config.yaml
dataset: "stained colorectal tissue patches (NCT-CRC-HE-100K)"
train_examples: 45211
horizontal_flip: false
translate: 0.06
arch: "vit"
norm_position: "pre"
activation: "quick_gelu"
parallel_block: false
conv_stem: false
weight_decay: 0.0
Rows from block 3 of a small image classifier, named by matrix and row number. Rows with one number within an expert belong to one neuron, the router's apart. Each number is 500 + 40 x the weight over its row's rms, rounded and kept within 0 to 999. All counts start at 0. Numbers have three digits each.
Before each expert's rows are labels from the 100 images, of 14976, where the router gives the expert most weight on average: "responds to" is what is common among them; "patch colour" is the nearest of a few named colours to the mean colour under the peak. Only what is clearly more common there than usual is listed. The data: stained colorectal tissue patches (NCT-CRC-HE-100K). In brackets: how many of the 100, against the usual share in percent.
# router: slot weights (model.blocks.3.mlp.router.weight, 32x160), inputs 108-159
# up: expert up (model.blocks.3.mlp.up, 16x80x160), inputs 108-159
# down: expert down (model.blocks.3.mlp.down, 16x160x80, transposed), outputs 108-159

# expert 5
responds to: tissue: tumour epithelium (49 vs 14.9); tissue: normal colon mucosa (26 vs 8.6)
patch colour: pink (95 vs 39.9)
router.10:467478506523517494439525530556548538558523477435429440523521516591526448488494456481480516463431579478455473529496606456559472484529504520553429530495488526
router.11:489444457536442489526476589496431530445562534434457577470500532446456477595533479538504470471529592496556539539523455484544547493460475483578491500526472512
up.0:494448517465571464498459438546496520487483460495455485545594524535488490428403485476432477519484509531520490475474503469500548535528523494518452487511511503
down.0:565502544462499487520501527583444474516414559484452501524449506523494455498555471470494548520494490555452475500499534522540505520507540572449526550514514545
up.1:546498477497483497527512492449525459543450505459492449483476500491469531512529473481487563419489547534474507527509562550561454452489460518495498569579517481
down.1:508508505537478537446491474492514546547539492533510466480456429492568519502468537438486499485498476475477397498554516493533445517546435547448485493512448522
up.2:497492424527450502545494574466478508430580498485549547434455457432439505572474487542533498508534484488548575545581443462458523510459493464531548538551467526
down.2:446529537557502504540572514479468546485559468510502554457441483470479517557541458484568531432516452490482579554558521500489551448471530464514499463497532469
up.3:553534525425540465508442493581486553512443520523485505559565514526545492400499541479455481554488508520537484438509498463515534551484543499474483488487529475
down.3:487516506479465507531517501597518494491422574491420500541433485534503456521576460473486535534474529562493548467461505511529514529482477512517514528528525494
up.4:570511515443544495504453483547467535496477479496447492590577514532532468448488552505430476557487479489503496460497486462488549545519586497429471499492514502
down.4:510521500463488503522531522574506476491434526519424469530465495499512413516557432480485545533492505544486505445511513542529492520492483511518524527535570463
up.5:417516582554552505483533510458549575511537472484484471435555489523534502528388408471549574449458466525425462522527533518483406473518558506485463466528478510
down.5:538470590516511490468510467427484521532474518484530493482532527544522509470498491512548490454524473495420402521537537500574466512542538504444554453518481529
up.6:509495541586525617490540475485532584527583526490484489430538451531540468538387466516539513455476481511495506588525506507448503538446515520542476421505452516
down.6:461546485534481485483543500403560537543554494519603439451486455430486497473549451431523517461490499546434536551517504499511486454536531525456518486497523471
up.7:499476515452504507501477500495545455489470480586498520520444483420475545490534506550467507497521498540464581494500494556443506469468509453496540461553561488
down.7:502471461538415493435538535482505546561522518505564425411488423508510509467525500461568495571526513511529487421462506460568410507541504451469479528537478557
up.8:487469496459519448529537508447527492545437464536486459566490502492488494476526427487545547439490527540421508492523547581530425432517490515460466507573511506
down.8:490512525544503572441513444451524516520520495473498407448499471512547476447476567449490480482467469444451421547545533500560441569570475489433452456483449555
up.9:482539490452483506509505474460579465513436519501534465545469502476531569433533533485501503466484515542435516471488518543525439482542444506470503514514547461
down.9:486559472557452513451487459539533568534540507550508400494478429532554486471488567420497491512513460418497436466499499455550392568562418512478471499497474530
up.10:518455490455431474525512515442520454526453492504498460466445501445447548526572445518487551411497557516495496485520559563544464485493490503476512582565497519
down.10:512518515520487524426467453479493548542522526539485399475491406497528489484471570429474530531484452482491436490533502490561395515537448525444505481512440571
up.11:517451494493553521504477525402514527513534407502519518444538479487459561493415433500474539479535496509486544511517522499389490495489563504552483526496534502
down.11:558462517489504449412486448509515470535426502458503490452524516518531564436496500506483508523546488539477397497495532510546455533503543571472568489454513574

# expert 13
responds to: tissue: cancer-associated stroma (54 vs 10.7); tissue: mucus (25 vs 9)
patch colour: pink (99 vs 39.9)
router.26:535522495486464470552481556507458540560505550509548489497521509481489547477498506506493567525497510579493473519479504525522476477577437552448554562464545490
router.27:451519430558523519467443473484525504496547489487548472437486472456503490474435505585505510460519528490505491558470511475512471397426506552469514523412506517
up.12:445503472537530530511552560458485540586584550524527458489474499505500528589497524554529513409473477472418494605496574473472480453461488582511500485497461470
down.12:525521488462534480476547470551544456497459442485482476594481521442533427491582499447478438530479547428484530474495524442472507507575523460496484495549551467
up.13:458470498546553537536549573511460464531560496480486467534428483509467491516550432549522507426440466536432532565468571554431482440441483548524499473556459523
down.13:495508453466507491496542450557598403470449466473494541587472564398555468466548523454509453494485547452466566438487562502491522460522579496445500509537558484
up.14:523463568538556532473515534546550523408475444514498526555579458478497458445435435542503501490474472541524476524546459507449471503499525460524477398476510514
down.14:490529520522531471536536499543513505523449521542478459478521442539570423412539461524472516522474498568566468504459507541570491502432463496458478521540472472
up.15:505468496522544561552552551466485503538533541550501494561456417470490499561524481581497486413455430496457531578479518557453538449411487577512522468531457486
down.15:492522477519486471488532462588575457468437465486482477520461540478594422483525503444510418525476553449458498463514537462553503544475500461509484458557498490
up.16:463483481570436560496537481521551480427479526431485455545495464556413417462466433544560504501431454464517466539522482548510534509466482520520514509550483502
down.16:506393505500488506442508401534485447550442467517437480501492557546529536497481604448483408504567500472530442470494485505476446557468511497452523484456546513
up.17:513556586568562502482502524551560465459452465531455508549547432513485431476407461540467552478438483518471502497526505514525442515470462474518523408510532562
down.17:411505492483490456481532486476525532574460566544554428466492498488517532471562501472522473420521558552512510521445522493521528503488491453456496526560534466
up.18:477471512515503534467448476576485416504452500514469506494553493531562461460471536499488434526510494525564492528479487501567519509413527476544495473548466519
down.18:548440525477492507491433543486465541511537465458466568431561490519466528537438433549482477487571506483543536546547506459546523513433530515505483527429437526
up.19:516512581563579517509537535533538517465492471526485535530543469476526442477457458559516553455433452514481510538544524519459461466502499510492505345471527535
down.19:478554539456501474483554455533552471537397486537430443531500482467577466414599538414478423474501530530517526453436579519543492496533495490413529458516581514
up.20:561486541501472499532447452550484500417498470509462578481543550571506465497531520424493504580504524476542485468556451456532486575493453442490468493504528565
down.20:469443477489452472531466458494481513504478462571475493497505472513458560497449534509507472493590457488510505453531494498492544507473522487442522547515538539
up.21:484505512507500511495471409553525443435434427519454476480506511544532428455489485452521527511499514544508473448554492481522503531472507448484539499539465539
down.21:477462576503536485440517491469516555466494445567536473550508465520499551439384540455499530463506473452444452500543483439448441547516543488463464445501505539
up.22:521409494492490486515460481557503460464520460512515550491485522515492438565548508512504389518498515428545498501551461476499524531437488447558474517557466524
down.22:536478502465463542449470536512492530520476504552496500484479507587493457509488519549434487505534482445490442476505519454484442444487492519486480502499510489
up.23:554453532478468468527513512493438527476496465575454554467589512548470496552501506447452538522523479460584514430575414451510516532521508410484479518505578489
down.23:461460463528435504548468494501463506490505434574511526457478464504470533481494546544484540508561449553556523475535464508529471538462482438428508500448527545

# expert 10
responds to: tissue: adipose tissue (29 vs 10.2)
patch colour: white (99 vs 24.7)
router.20:522451540458591498493523535533446503541459507480439514528576560516485477466517518530406472485490499454539504541431596481479562468495529542483446511481484487
router.21:541533482433519513483503428464470454574514502532442527428470553485475552543509487483398447479530519436481543447462561472452567434487572449524474531520489457
up.12:422510480507502516555506412527524509440518500573546512474515508504586518476481521427544412537518524559508474454534458414514483569543524452479465430491529512
down.12:537548534442490498559504488475488490443490495456501430557522459467503523495461466473503493508490424516503468461493480519496525433475474506441514559475539492
up.13:544486437453449464549458489508498462488503513563564528545463488426464510535518454543506506512509489492530558418543483554429527469439490483501576551547597504
down.13:414496530533541549502578459544563411427509511537531471525470518510514474480463507427565446443526480472456506519524553480527458553561515514463453422473538545
up.14:481496437517497485520470476548496456376431501543481536550500510510492453404504536479491533585530575486545507429478415539543493538582489425509528457509565498
down.14:474512465443503491486450533504545466548498535456510502484529565549463490497529461435455482488513541530581472498448535449440518467517566589519453542478533499
up.15:458495479568462490545490498524522509454517508536498462583495449507455473545461451478520509548521480490519523428611419512452478522434479461505515476584518529
down.15:498465411539495549479496501491548446481575457435486434514460440525484504565483493405459554540442572480516488501451471522502493473586509555533461544531517529
up.16:527502463458490497534473495487510509481575460509538523464482441393464516566490433528487517460528449528503607480527460525411498445396576505504551541464561459
down.16:452534577569479482463511468531517499504484503484527520479449479521556526500433576376538414436507506475482489509501550484533493559507482476486480457411550568
up.17:444499477516430491551468472481534512454533484536577465506459454499492506492451504469580510536474518593510442456585457449518412547543467483448474484472495544
down.17:516464493501474524520482522426522502510480574567577523501492477435552519546499521539504387474487513517472534531465550516544523449428502521470524477499503495
up.18:424518555568504547467513500462535524478585475484514443448475474476529493496497462518545533453484489526454461576513485506469464502448522530520474378437435455
down.18:466559540441561509498512414423443598511567497513555506507588444553505564517528498458536496481425423503483476574530436488482567490538516531544486515492494454
up.19:523506465547501492472437492562509481402466466488482497579493460504553477461458536480537475562543451463513445472579416435556454508546455473472492432507462554
down.19:551462538444504488469500456536489465477555529463553426487518548541433524524492513447480531489489537469547476537479542469447541469547529546585434526471571441
up.20:510536510467457480507508395536552464456508424541523458493492464470522467547529425423551440490490508554479523450590475457492470528441481476558539518454541514
down.20:472505524534500569525534448495474529525543525537465479490537481552493474520518442487494458494482472463546504518523456506502581464494514451530483488598445542
up.21:474514443514455553554501498535537465471526531541542489525453445490528481486494470530564473507476448458480531466532447515470446475477421470497538505530511493
down.21:553494397495419486471486519490528454507506506443478485496377502468499508563603459506483516558476593467524518510463523547508492478476412596553556514544512511
up.22:511488497546470530515490541554492516406518484542510517479510473500530472513528506509509473543511444524522453462564356473530467532499477478446493488565464506
down.22:486496456531563525494499506533525477493572457428499447540452501532510470498500540432472500474469584478501491496488507485418463443530563566576434539460517561
up.23:489515548546518599435518532484492561508520437496508487503503504520545521553420550514503514503425470511447369568527499462432438528498491599484457416492426530
down.23:526528541469566561510537446437458567494594510446510441520548447537521564508525483535557568497433485504477505557509500534477538458460508515616492506569467513

# expert 8
responds to: tissue: tumour epithelium (66 vs 14.9)
patch colour: pink (98 vs 39.9)
router.16:614512558460577504535490490518516468479543517511466514536545531480606460456544588500478424488490478513506444490501487487524530532514438439562482571472462533
router.17:530480525490462495499421498525493466456490548510468577491528465505562431501508523511501486470523532502491518478465504514498579473442491546533426561453561562
up.0:426529450570450517470560519512573519513559564502581459548507478525533554465481427496577509474485528552470407551493484453488432499565453578477457445487442538
down.0:473517529460590517511495518510462482424478489544437487565508529553513477445456511540474526529523501482439524490468436483515581544431575503544494477572533544
up.1:496488492453498494528487482510506449553475547463488537493480541505510445487560469474499468497438587521505527467469547518498514457523535528492526527461607483
down.1:502535523514504553491460529473438558575511513486464470510556487585567501464537459443475571508465536509494410545485535460550488517546486526524420554519437499
up.2:437523507578516582490534446510527535519562453440470480458476525496489470539504447459531488437469475453436471502548548445455443520524529474515499441551496559
down.2:410500442515485521511542458478559462448482451528550513486461483515414494505444414495524526443525471463486610521529480488481495483504519511451486498510541514
up.3:401512503549453545453527415497603478470514492498527461554495528478574507501485496423536528486511523437471477478547478434508442538527442489512414443557460537
down.3:507441403435464537497451545474457502503454413480534534514514522467471557524484487567516520486610471489546523480534483504515481501500530552524567565556534560
up.4:484526472541491479494537473475562499471559534524529520415473463458501580481488497549551480463555463542501542556436477523491473450464523492492543450425523480
down.4:438540487474501515521571540489493565546499500520529448490526491492493558542506506419475495475469504514458580526456505480452504459562484526510488547497481495
up.5:509505436501473487486498459437559486498562546532526489492403492436508593498452485583529492459513485521511553495468512535466479432445483514506567473451493466
down.5:450549504509520511473561517440497516506533489470539407489475484498564593544518507465545550455446537525470534516448553473476437454594454530511508517519454520
up.6:415512502564456513461501512530571498533569532490495398499437459506548450488509459503526450437466558450489467562472528479562399441422520589552490446487477487
down.6:488470449552506529541490467525481471474520491558401531500543458537504459461509420544481604513496442444496508523510538565488534521445460538532542528466492531
up.7:466604502601493609465579527526550521484593487451486481536486475487506511525517502465513490436458520479442507551470549563466407448507496564545465430518494525
down.7:460420483550502498559507428491529474457496477468468484501447503509404491480449459499543511498582480417531522518517463493555516553459503506544511499489514612
up.8:481479451522507474496488482549523509550599506503501464553516509557493454509469475522488520520441570475466430530531576565474419508423510576590436479520428546
down.8:525485517465492477474485472530441463513463437454483536510521562518457497573519496561459509427604535422528533565514480506502538542444585503475534465491501540
up.9:476483488517516508495570511541519450552552549423537471461492486496461436563564471473497473438427538460442519537539571487501498502473478512518480482529456512
down.9:469507455543489489521502467512494440445537532507551527462487566467479465479590493541503497443516502532541561518439461530488585460479502463458525547525557535
up.10:472517543491525475485543490521500527553512510492506480488509527508510467514501475460505502452405566525466500495457573520513450477562483510468495535462545505
down.10:500564502451526520499487523441439511550540483464462435475557528505537547465514503452485540522488500506510437574446450486574543492578479509520416509505418479
up.11:514531505554479506489527466469598514514554552511510466467505444436513543505498490561501477462534446572470515513473517537491479447447527493493530437462494464
down.11:425502499469561492517534571505494532570497537496564416492546502511520565507508524424504521471482475555503518498443466444475481498530512523491424481524532467