Weights of a small image classifier: held-out accuracy 91%, 42.2 epochs.
Rows from block 3 of a small image classifier, named by matrix and row number. Rows with one number within an expert belong to one neuron, the router's apart. Each number is 500 + 25 x the weight over its row's rms, rounded and kept within 0 to 999. All counts start at 0. Numbers have three digits each.
Before each expert's rows are labels from the 100 images, of 14976, where the router gives the expert most weight on average: "top examples" is what is common among them; "colour at peak" is the nearest of a few named colours to the mean colour under the peak. Only what is clearly more common there than usual is listed. The data: stained colorectal tissue patches (NCT-CRC-HE-100K).
# router: slot weights (model.blocks.3.mlp.router.weight, 32x160), inputs 108-159
# up: expert up (model.blocks.3.mlp.up, 16x80x160), inputs 108-159
# down: expert down (model.blocks.3.mlp.down, 16x160x80, transposed), outputs 108-159

# expert 11
top examples: tissue: lymphocytes
colour at peak: brown
router.22:510478482501492473515480481504455480415458500512488539489517510499525506476506532513478457546557479493523482490481451494535521532511521472482501466507477477
router.23:485470496502502476466483505534478505418483483514495549505529546517519511487511522515515487547527496468554490484495466475536538527544522448500479453493486488
up.0:512497502465462476491486499427488539544494502500532485447503496506492547487481472466503502515500501517495488476511508488515474531519509505474504567522489473
down.0:489528496510489501476443503546501492506502544508470492462479518535491462487524476514486539544513506491561492498480485490487491545480459505507483527486488497
up.1:524505447494461511512507511491506497498502489513535522503447485455459542510501486535549509501519489480495522506499486506491516481488499504497552506517491486
down.1:476507503484485479518565515504497525508475518462460466502513534485507484482473477542519526517529503504477539499459437504516528494515501519477521520535556503
up.2:512508455498451503517510510501518489488515480502536524485439478446449529520508488539542490490530485487494533496509492520487516477489514505516550520525492462
down.2:489511504499481471517553511519508526513475531471464478507501535454488499475478468536543520516513524515472542511453432501510530507515518516488507509529543490
up.3:500505440490482482522486507474495477496487540491531524507479488460495539465519487558531490500516512536508511510475495514518506501511479499489556506517501499
down.3:479517534475503462518516495519490522539478513463482471492531552515522526469460495496506517497490516523474489516474500479520507528517510490453493518479499490
up.4:520483513456473513509488530425472547557490514506510488444509493516467528524472492493469491496513465495510489486511511482508498515506519506477476549542486462
down.4:497520500493489508480449501525490498502511518494466480480483540516475497499513468506465552550509515494516475467498481491465480517514470539519485497489492472
up.5:516486470464519503497477467496476490538500532500490512484506500505505533501486500535464497499522515518507516512457530512503517500472531503504499526504494480
down.5:460522457482457492437481502519511488513516491503499469459462539523475521480517479462473513489524544481513499473493519518498510483501523515490499505491504489
up.6:487489479529487525529521551485504504490540476489521500517443461460432497559488498554510511483500493469496521507533498529461485476473505513524522515526492503
down.6:502502482548533534503488500511511498426525467495466535546471511480504496525459504513506509516511464464462542546515470506454526484509532511476518474529486517
up.7:490530495520507531474548521477517501524548528515524473473467484487493516500503454475537534468471529549473516533484520519472476461493515521502483495497525494
down.7:508462485503452505533513459471498524543504496517501501487493504507529538549495502500502436510511489499463511493518508543476470468508513536496515470506503456
up.8:496488535525536520494493518514497509488502489490482501541523506532494455495496504513487497510475483445492463504511498482495494503506490501508433494526457531
down.8:520491430494497500499541541509516477483499480517515444520493507483503481545531519505468489526481531487521531447499505484476464457493475497525497485508542467
up.9:494491470469505481525493492492494471504498543509495511486504508479505540486500498537501513500505534553521524506448513525496516488479516489501519501518540453
down.9:488542510473498506466490512493498490526475479513470488482487504544502537488488515499473518464492523486467493535526542493508462520482504506507485488482443520
up.10:485472450481467479510484493480490481505482534508508504492498498485482546476493495533512494497535521522526501502469511511511512488503524499489532503522532462
down.10:497536534440513457464496500492495504534473509493490475459525539521513527458493494479477528480504519519489480490469548486519488532526516499466477488478489505
up.11:536497501497501542492502562497494527524523495444491487523497481507462472517492485541499514494471494458480507515520501518464501494477471535516476524519430510
down.11:472500475495454495506518531521514498515493522512506492497452500495453478527549467501496516505515529502502517441518510546516444453512462529486549523486541470

# expert 10
top examples: tissue: adipose tissue
colour at peak: white
router.20:514469525474557499495514522521466502526474504488462508517547538510491486478510511518441482490494499471524503525457560488487539480497518526490467507488490492
router.21:525521489458512508489502455478481471546509501520464517455481533491484533527506492489436467487519512460488527467476538482470542459492545468515484520513493473
up.0:477545530526512506473518510481536534507558495469482466495489492512489495512508452519522544479448499539456443537527499506490466509495492554507493452495447500
down.0:509534522477516509515524465433467540502529480483520507524533460522494562483476509523541518477481486495468486543517508503485530465493506481515480500462463519
up.1:508527475535465490519481488476524536483517491488541530484488462474502515522481471518544520499502491518501481500549498476529479531505470474509518484462486521
down.1:525510495481489497526501521493498507479483506523500532491481472488472467515524496525491488491539453497526519470484478499471521534513499455496524490531564481
up.2:494522485544481511466518498512535505456531496516512506483508477506511486486495526487536500519481494475494503481527473478487479518509451469471521444469484531
down.2:491472467513459459498500510530497472536520491508524507479467483470498520472538497505525511504547523485456522522499516506521475520521474441484549509486531502
up.3:509487477521502513547486522533487498465527498503493511484517479526485481548489493510490494531505476487521483484537444511509503513469500478510488536531491504
down.3:497498455523481509476514496536563457504490512450484451493441503526498482523529499466465485503494562496500480482476498511504477474518487528522507516488516521
up.4:516533482478485493509520497482494497533521551483508476466487480483489529509497476519508524457491480541477496542488515541521500497476474554479527530465499494
down.4:479513525514500511530527468480531478489487483534543527503456500461498530499445512496496485454538493504492545504515528474489511490491505481473531471459521494
up.5:425493527522497488492549488509513520474503495489518449499508492527511496476451505463520493511488464517499473524481482449510545522523528485479465465492477465
down.5:498482526453509483513481497496461532516511499482491502527552507516500463518525513458464526527473486492550491493537455466481539529516483478518457556531529478
up.6:511499457523493528522485493515503452449501530533502507504483438474478494485475457505520521546504495557538517470523475547483503472479478504496526489527529517
down.6:475491477501489494449475464541545435480470517510536528518500516513532508457496468518540519523534495502538513518486482487487523492482486503459469496483508524
up.7:495558536534501524483517468474512524512509475507490469496492482514527489513521486444524502484445527511459439522501510477529445548533516500512465441508467506
down.7:524535532460506495521505499426488514491522508501520505524530482507475542478474510538530519475504468504467490535520526517495533476482487514504516507472481507
up.8:508492486484503469494475483523499453440460499545493510519505519501529511458532537477495487560522529516534482451468468512516491516527506422480492448489545493
down.8:454506484481513493475463509503518472515505528498525511508542529530494513497531476480508486515521512540537506510474526453436544473503562517497469502480512485
up.9:501514485523479473515498476501542517480540507500540483502475459475518487533506473485563490512484523536510501487541466501500470499460490494512531473490505526
down.9:482507522467491507514444535481474527520477497526451493465518506496497525434558497498498522480514544508501514483466540516520490471484487513495494498505488501
up.10:462528503540458540482472490496531531489514515535532493473487440499504510510461483478525537521513493505493502492565477495512456508514474471485501458516491513
down.10:497473499528450487486485499495521494481510543516516507459512515487510523492529519519546478493528522522495510493514527510545473497459480496458507476484457509
up.11:529482474459502479534479513499474497485481496522496540495512491470465527492526490544470516507551480524541536470504484539488530472460510467509521522496513469
down.11:457490518532495512477489472543547469528480525487529494470514529521518513480464495456533498498521505542509477513503528477495491519510529505487469486433525509

# expert 0
top examples: tissue: smooth muscle; tissue: debris
colour at peak: brown
router.0:522472495486502502493507515501449516513507551456498515491524527491533476500541504530478446521540566514503467496477503466533532506526536527507485499500478472
router.1:480491475529495505494519473529545477464525534497492497501474493462466516494497476529509514474514523511528517514485493549483511486465483514527527458489522501
up.0:553520515517503520477451501511489484500452490460469509519517514496515495448511492518471476519486494532508484492489503511521531510507483462482512465467485508
down.0:468495519484511481444480447508477504503497485501478491528510522530488501505540528507496535517530515477474461484522500485507471539517510498530493485452536477
up.1:504571506509523511487473517519490523502484501481462462547542509512564495463465513498500458520459508520484433488486493488506493485513491529481465482466471482
down.1:463476530471517469496493436483488521522506485511482512548528525519490522495531491482478516484496512497467479481531527491488500513535527473480460499482512501
up.2:506546544535560517485540520524517527479529526487508463502537523507503506494473475501510539494434477518470458521504490499455474487504493533490460469466519499
down.2:486490526505563507469535495514495521496516483471517516524533529525545495523480545449477477449479495466475503525522516466500499496504531479493483499505463526
up.3:522512505499499507491458470500511483485448511480485514504505505492492537434500494537485492516513510540519494489478489507508524510517496472481506464441507474
down.3:493481525474500478465488441500480502512479474498474497548522508514473511484489526529471540511522495487480488494542485470513461519530511489524490495460522494
up.4:477500493467480485487531471485518494513520482528511461482456507489484514529540469495489459485518529447492531459494511484506465469498512472524520525529471469
down.4:476492535521505485487518453472503521495523528483503451513514469526464505469461476499503524468461491534507454494507495558491473517503497537483502477462493495
up.5:534521522501483476420456478488498506516474477468494490516520515510547537500495522470489505533492499501468443498464517511516472516530479521463486487489486488
down.5:534502474459520468489466509459482501543479504487518531498509538531514542498541513495503478493527519507497495495468526462555494512545466490443450492522520477
up.6:528505518492510517482451468517493484490445489443472527505511500503500514456514504526476492502505508536515498504474487509516517518509495459509511448473490513
down.6:486503515488484484460504447511497495520473476494478490540519519527491496480479525536490520516508507463477473491532483487532464542528507493518500464461548479
up.7:513514481534506492512501503496544488448475483486502507526488466497493532456471455525517522499493460523507509483495484536477552496493468461469489470543501500
down.7:467508510486486499483505445493505503494501477450479491509498546498455500485529485510490538455489510496496494516535511497495490505487527515542490484437515499
up.8:482555503511531470479538513535509507485487510528496461540538504507555477492506513473520466529455514519474463484467489501506476459525496517467473466497520508
down.8:465488520484540459507509467516481552502534470515500514519535509537497478506512505489481492491481506512481499482527505461493518506494549486515454515481458495
up.9:530557506520488530469534516503525529518503492473495488530460443507510501523490495501493524483456487510457483538463525547498446514490480542514499497515450489
down.9:536474483483556507504453476476504489492479510471471506516516533536493545492493532518471524493525506492491495511505548458470467516510499549503480465498470533
up.10:538538542504516512484488531494488518505523466477469477536533512517473474523513518471490548487455510452446509516525531467464534497520492501502466503541487520
down.10:517522479482495483493518481497529487546497501502521494492471531491539511514521505470472476466491485482494532502451522474484501496516483489450490501488521490
up.11:483513527520512516472489500473529552516530521459529492481547544527519519501458502507522505514486479512485442533508495446481484509527504498484428488462466495
down.11:491501498471515499479536500498497511527530505536528515502500527518497477503530509491506499468518490480481542503510486462487517501492533466464479493542495485

# expert 13
top examples: tissue: cancer-associated stroma; tissue: mucus
colour at peak: pink
router.26:522513497491478481532488535505474525538503531505530493498513505488493530486499504504496542515498506549496483512487503516514485486548461533467534539478528494
router.27:469512456536514512479465483490516503497529493492530483461491483473502494484460503553503506475512517494503495537481507485508482435454504533481509514445504511
up.0:528483518527531517501487490524510500476513467502461507540494466507487440543517488508495495495497502482498525493519477494506492530451497465549525452516477520
down.0:477509475511495470459502486524573506485520493498506505513492471471474510481523511461530484455532500496492511512487555485500460486490476517491528474539502503
up.1:458498479512524528539541526483487510527557544484526494500481508493507517544496502550536488461478489510445495566472531494478511473484497539499490510496485489
down.1:501518476485522485516512485526538451490495466498493519571467521462524476501551490453476472524480517467486516484501523484487511507527513487506504493531537495
up.2:532469475527509567497464526499523500473531504484496526488472475499540473590493521511501497509504470472507502519535482504480497482439513490501514487520454545
down.2:513526521547468465538521509556498480495487513497510490486507427512507466507468492485510494486474469533482479491518483511527518471464499498467481493520497514
up.3:529515513538517536507534518506530503518485498524485491513466435488496464535495476538485515456489467496491532487523509534494470483421482507545538458534472504
down.3:459489502515482482469499471550529484498474498529500468526498506519543471446511528468515440497509520489505449465503546481545477535505504514456517482499531530
up.4:550481503481519484507499486504471507458508456530479554500503509474469500533526530496466492514520503482529537470528446503489520508502505449506535498481542491
down.4:471503490528460524496487509466517500520506504532505500485480481499490514508494495513490515485553488533502516472516486548490470491480491491461516480498502507
up.5:492501505542473508478524518526534494504468491479474459566515462548517467480460504510545490507456489492489467529489492535525500522504477524518501481512445504
down.5:523462487483530484452457454537476502492479453479459512505505555535522508508474559491472498503527524459498490474537509492492518511502554506489489468470518504
up.6:492472501513506536465498482513505461473506480467474535545469503489523483496526480508491458490505532465510502495533490456492495544483532465520495457527499532
down.6:478494496506556526470492533464475522490536499497519517524485507521526528501474508514515533492485494478488472531492503511468515492524483530484463532462468481
up.7:476489510542490521455498514498508518464553499470517501509545518546518497536442530456541501529504476432494454536524466455527497518503508503495458485489476496
down.7:494487511500514482482472496502465524506497452516456527481500529530506471504490520489470524509526474494492471451535502487465504539475521469483506497489523514
up.8:512484507491504475512489461533485503517458491520475496497529506533552480486497548456492465513491543522537476462504511496551485522515499472482473505503534553
down.8:506465463483486488518477491479487483481481502508517535496505486485474534460485462534477482506531512545566518478494491523504520496484486507483516533481535526
up.9:534472507520502505481519470531511484472495504510461495490479454483517490509517539495489440529515487501520509487514477534494490500469543475506522458486482498
down.9:467446489485506507489482488498483514511562500513484521469467480495452502516484489486483543474549502520492535450514487468508481517550524465494451531498520479
up.10:481518536509506505437508450527512457490489478528469496513486531508509470480530518490484448516522555442501498480507495491549504514489520486517495451512476523
down.10:482485477479505515506467484457492484494521519531502523508534540537516492469483460500523458532469485505504509515484492490445532518513529493482451507525487468
up.11:438477480529490530486490500502506494457534505507499502537504541526526504503474521487539478503486489449484484538473502473521500513500495497497444496529479514
down.11:489468522485524457489471492526468477486471433517466520511493551502511500510498558473455454497535482500521501445511512479467528537471534474496509500503546518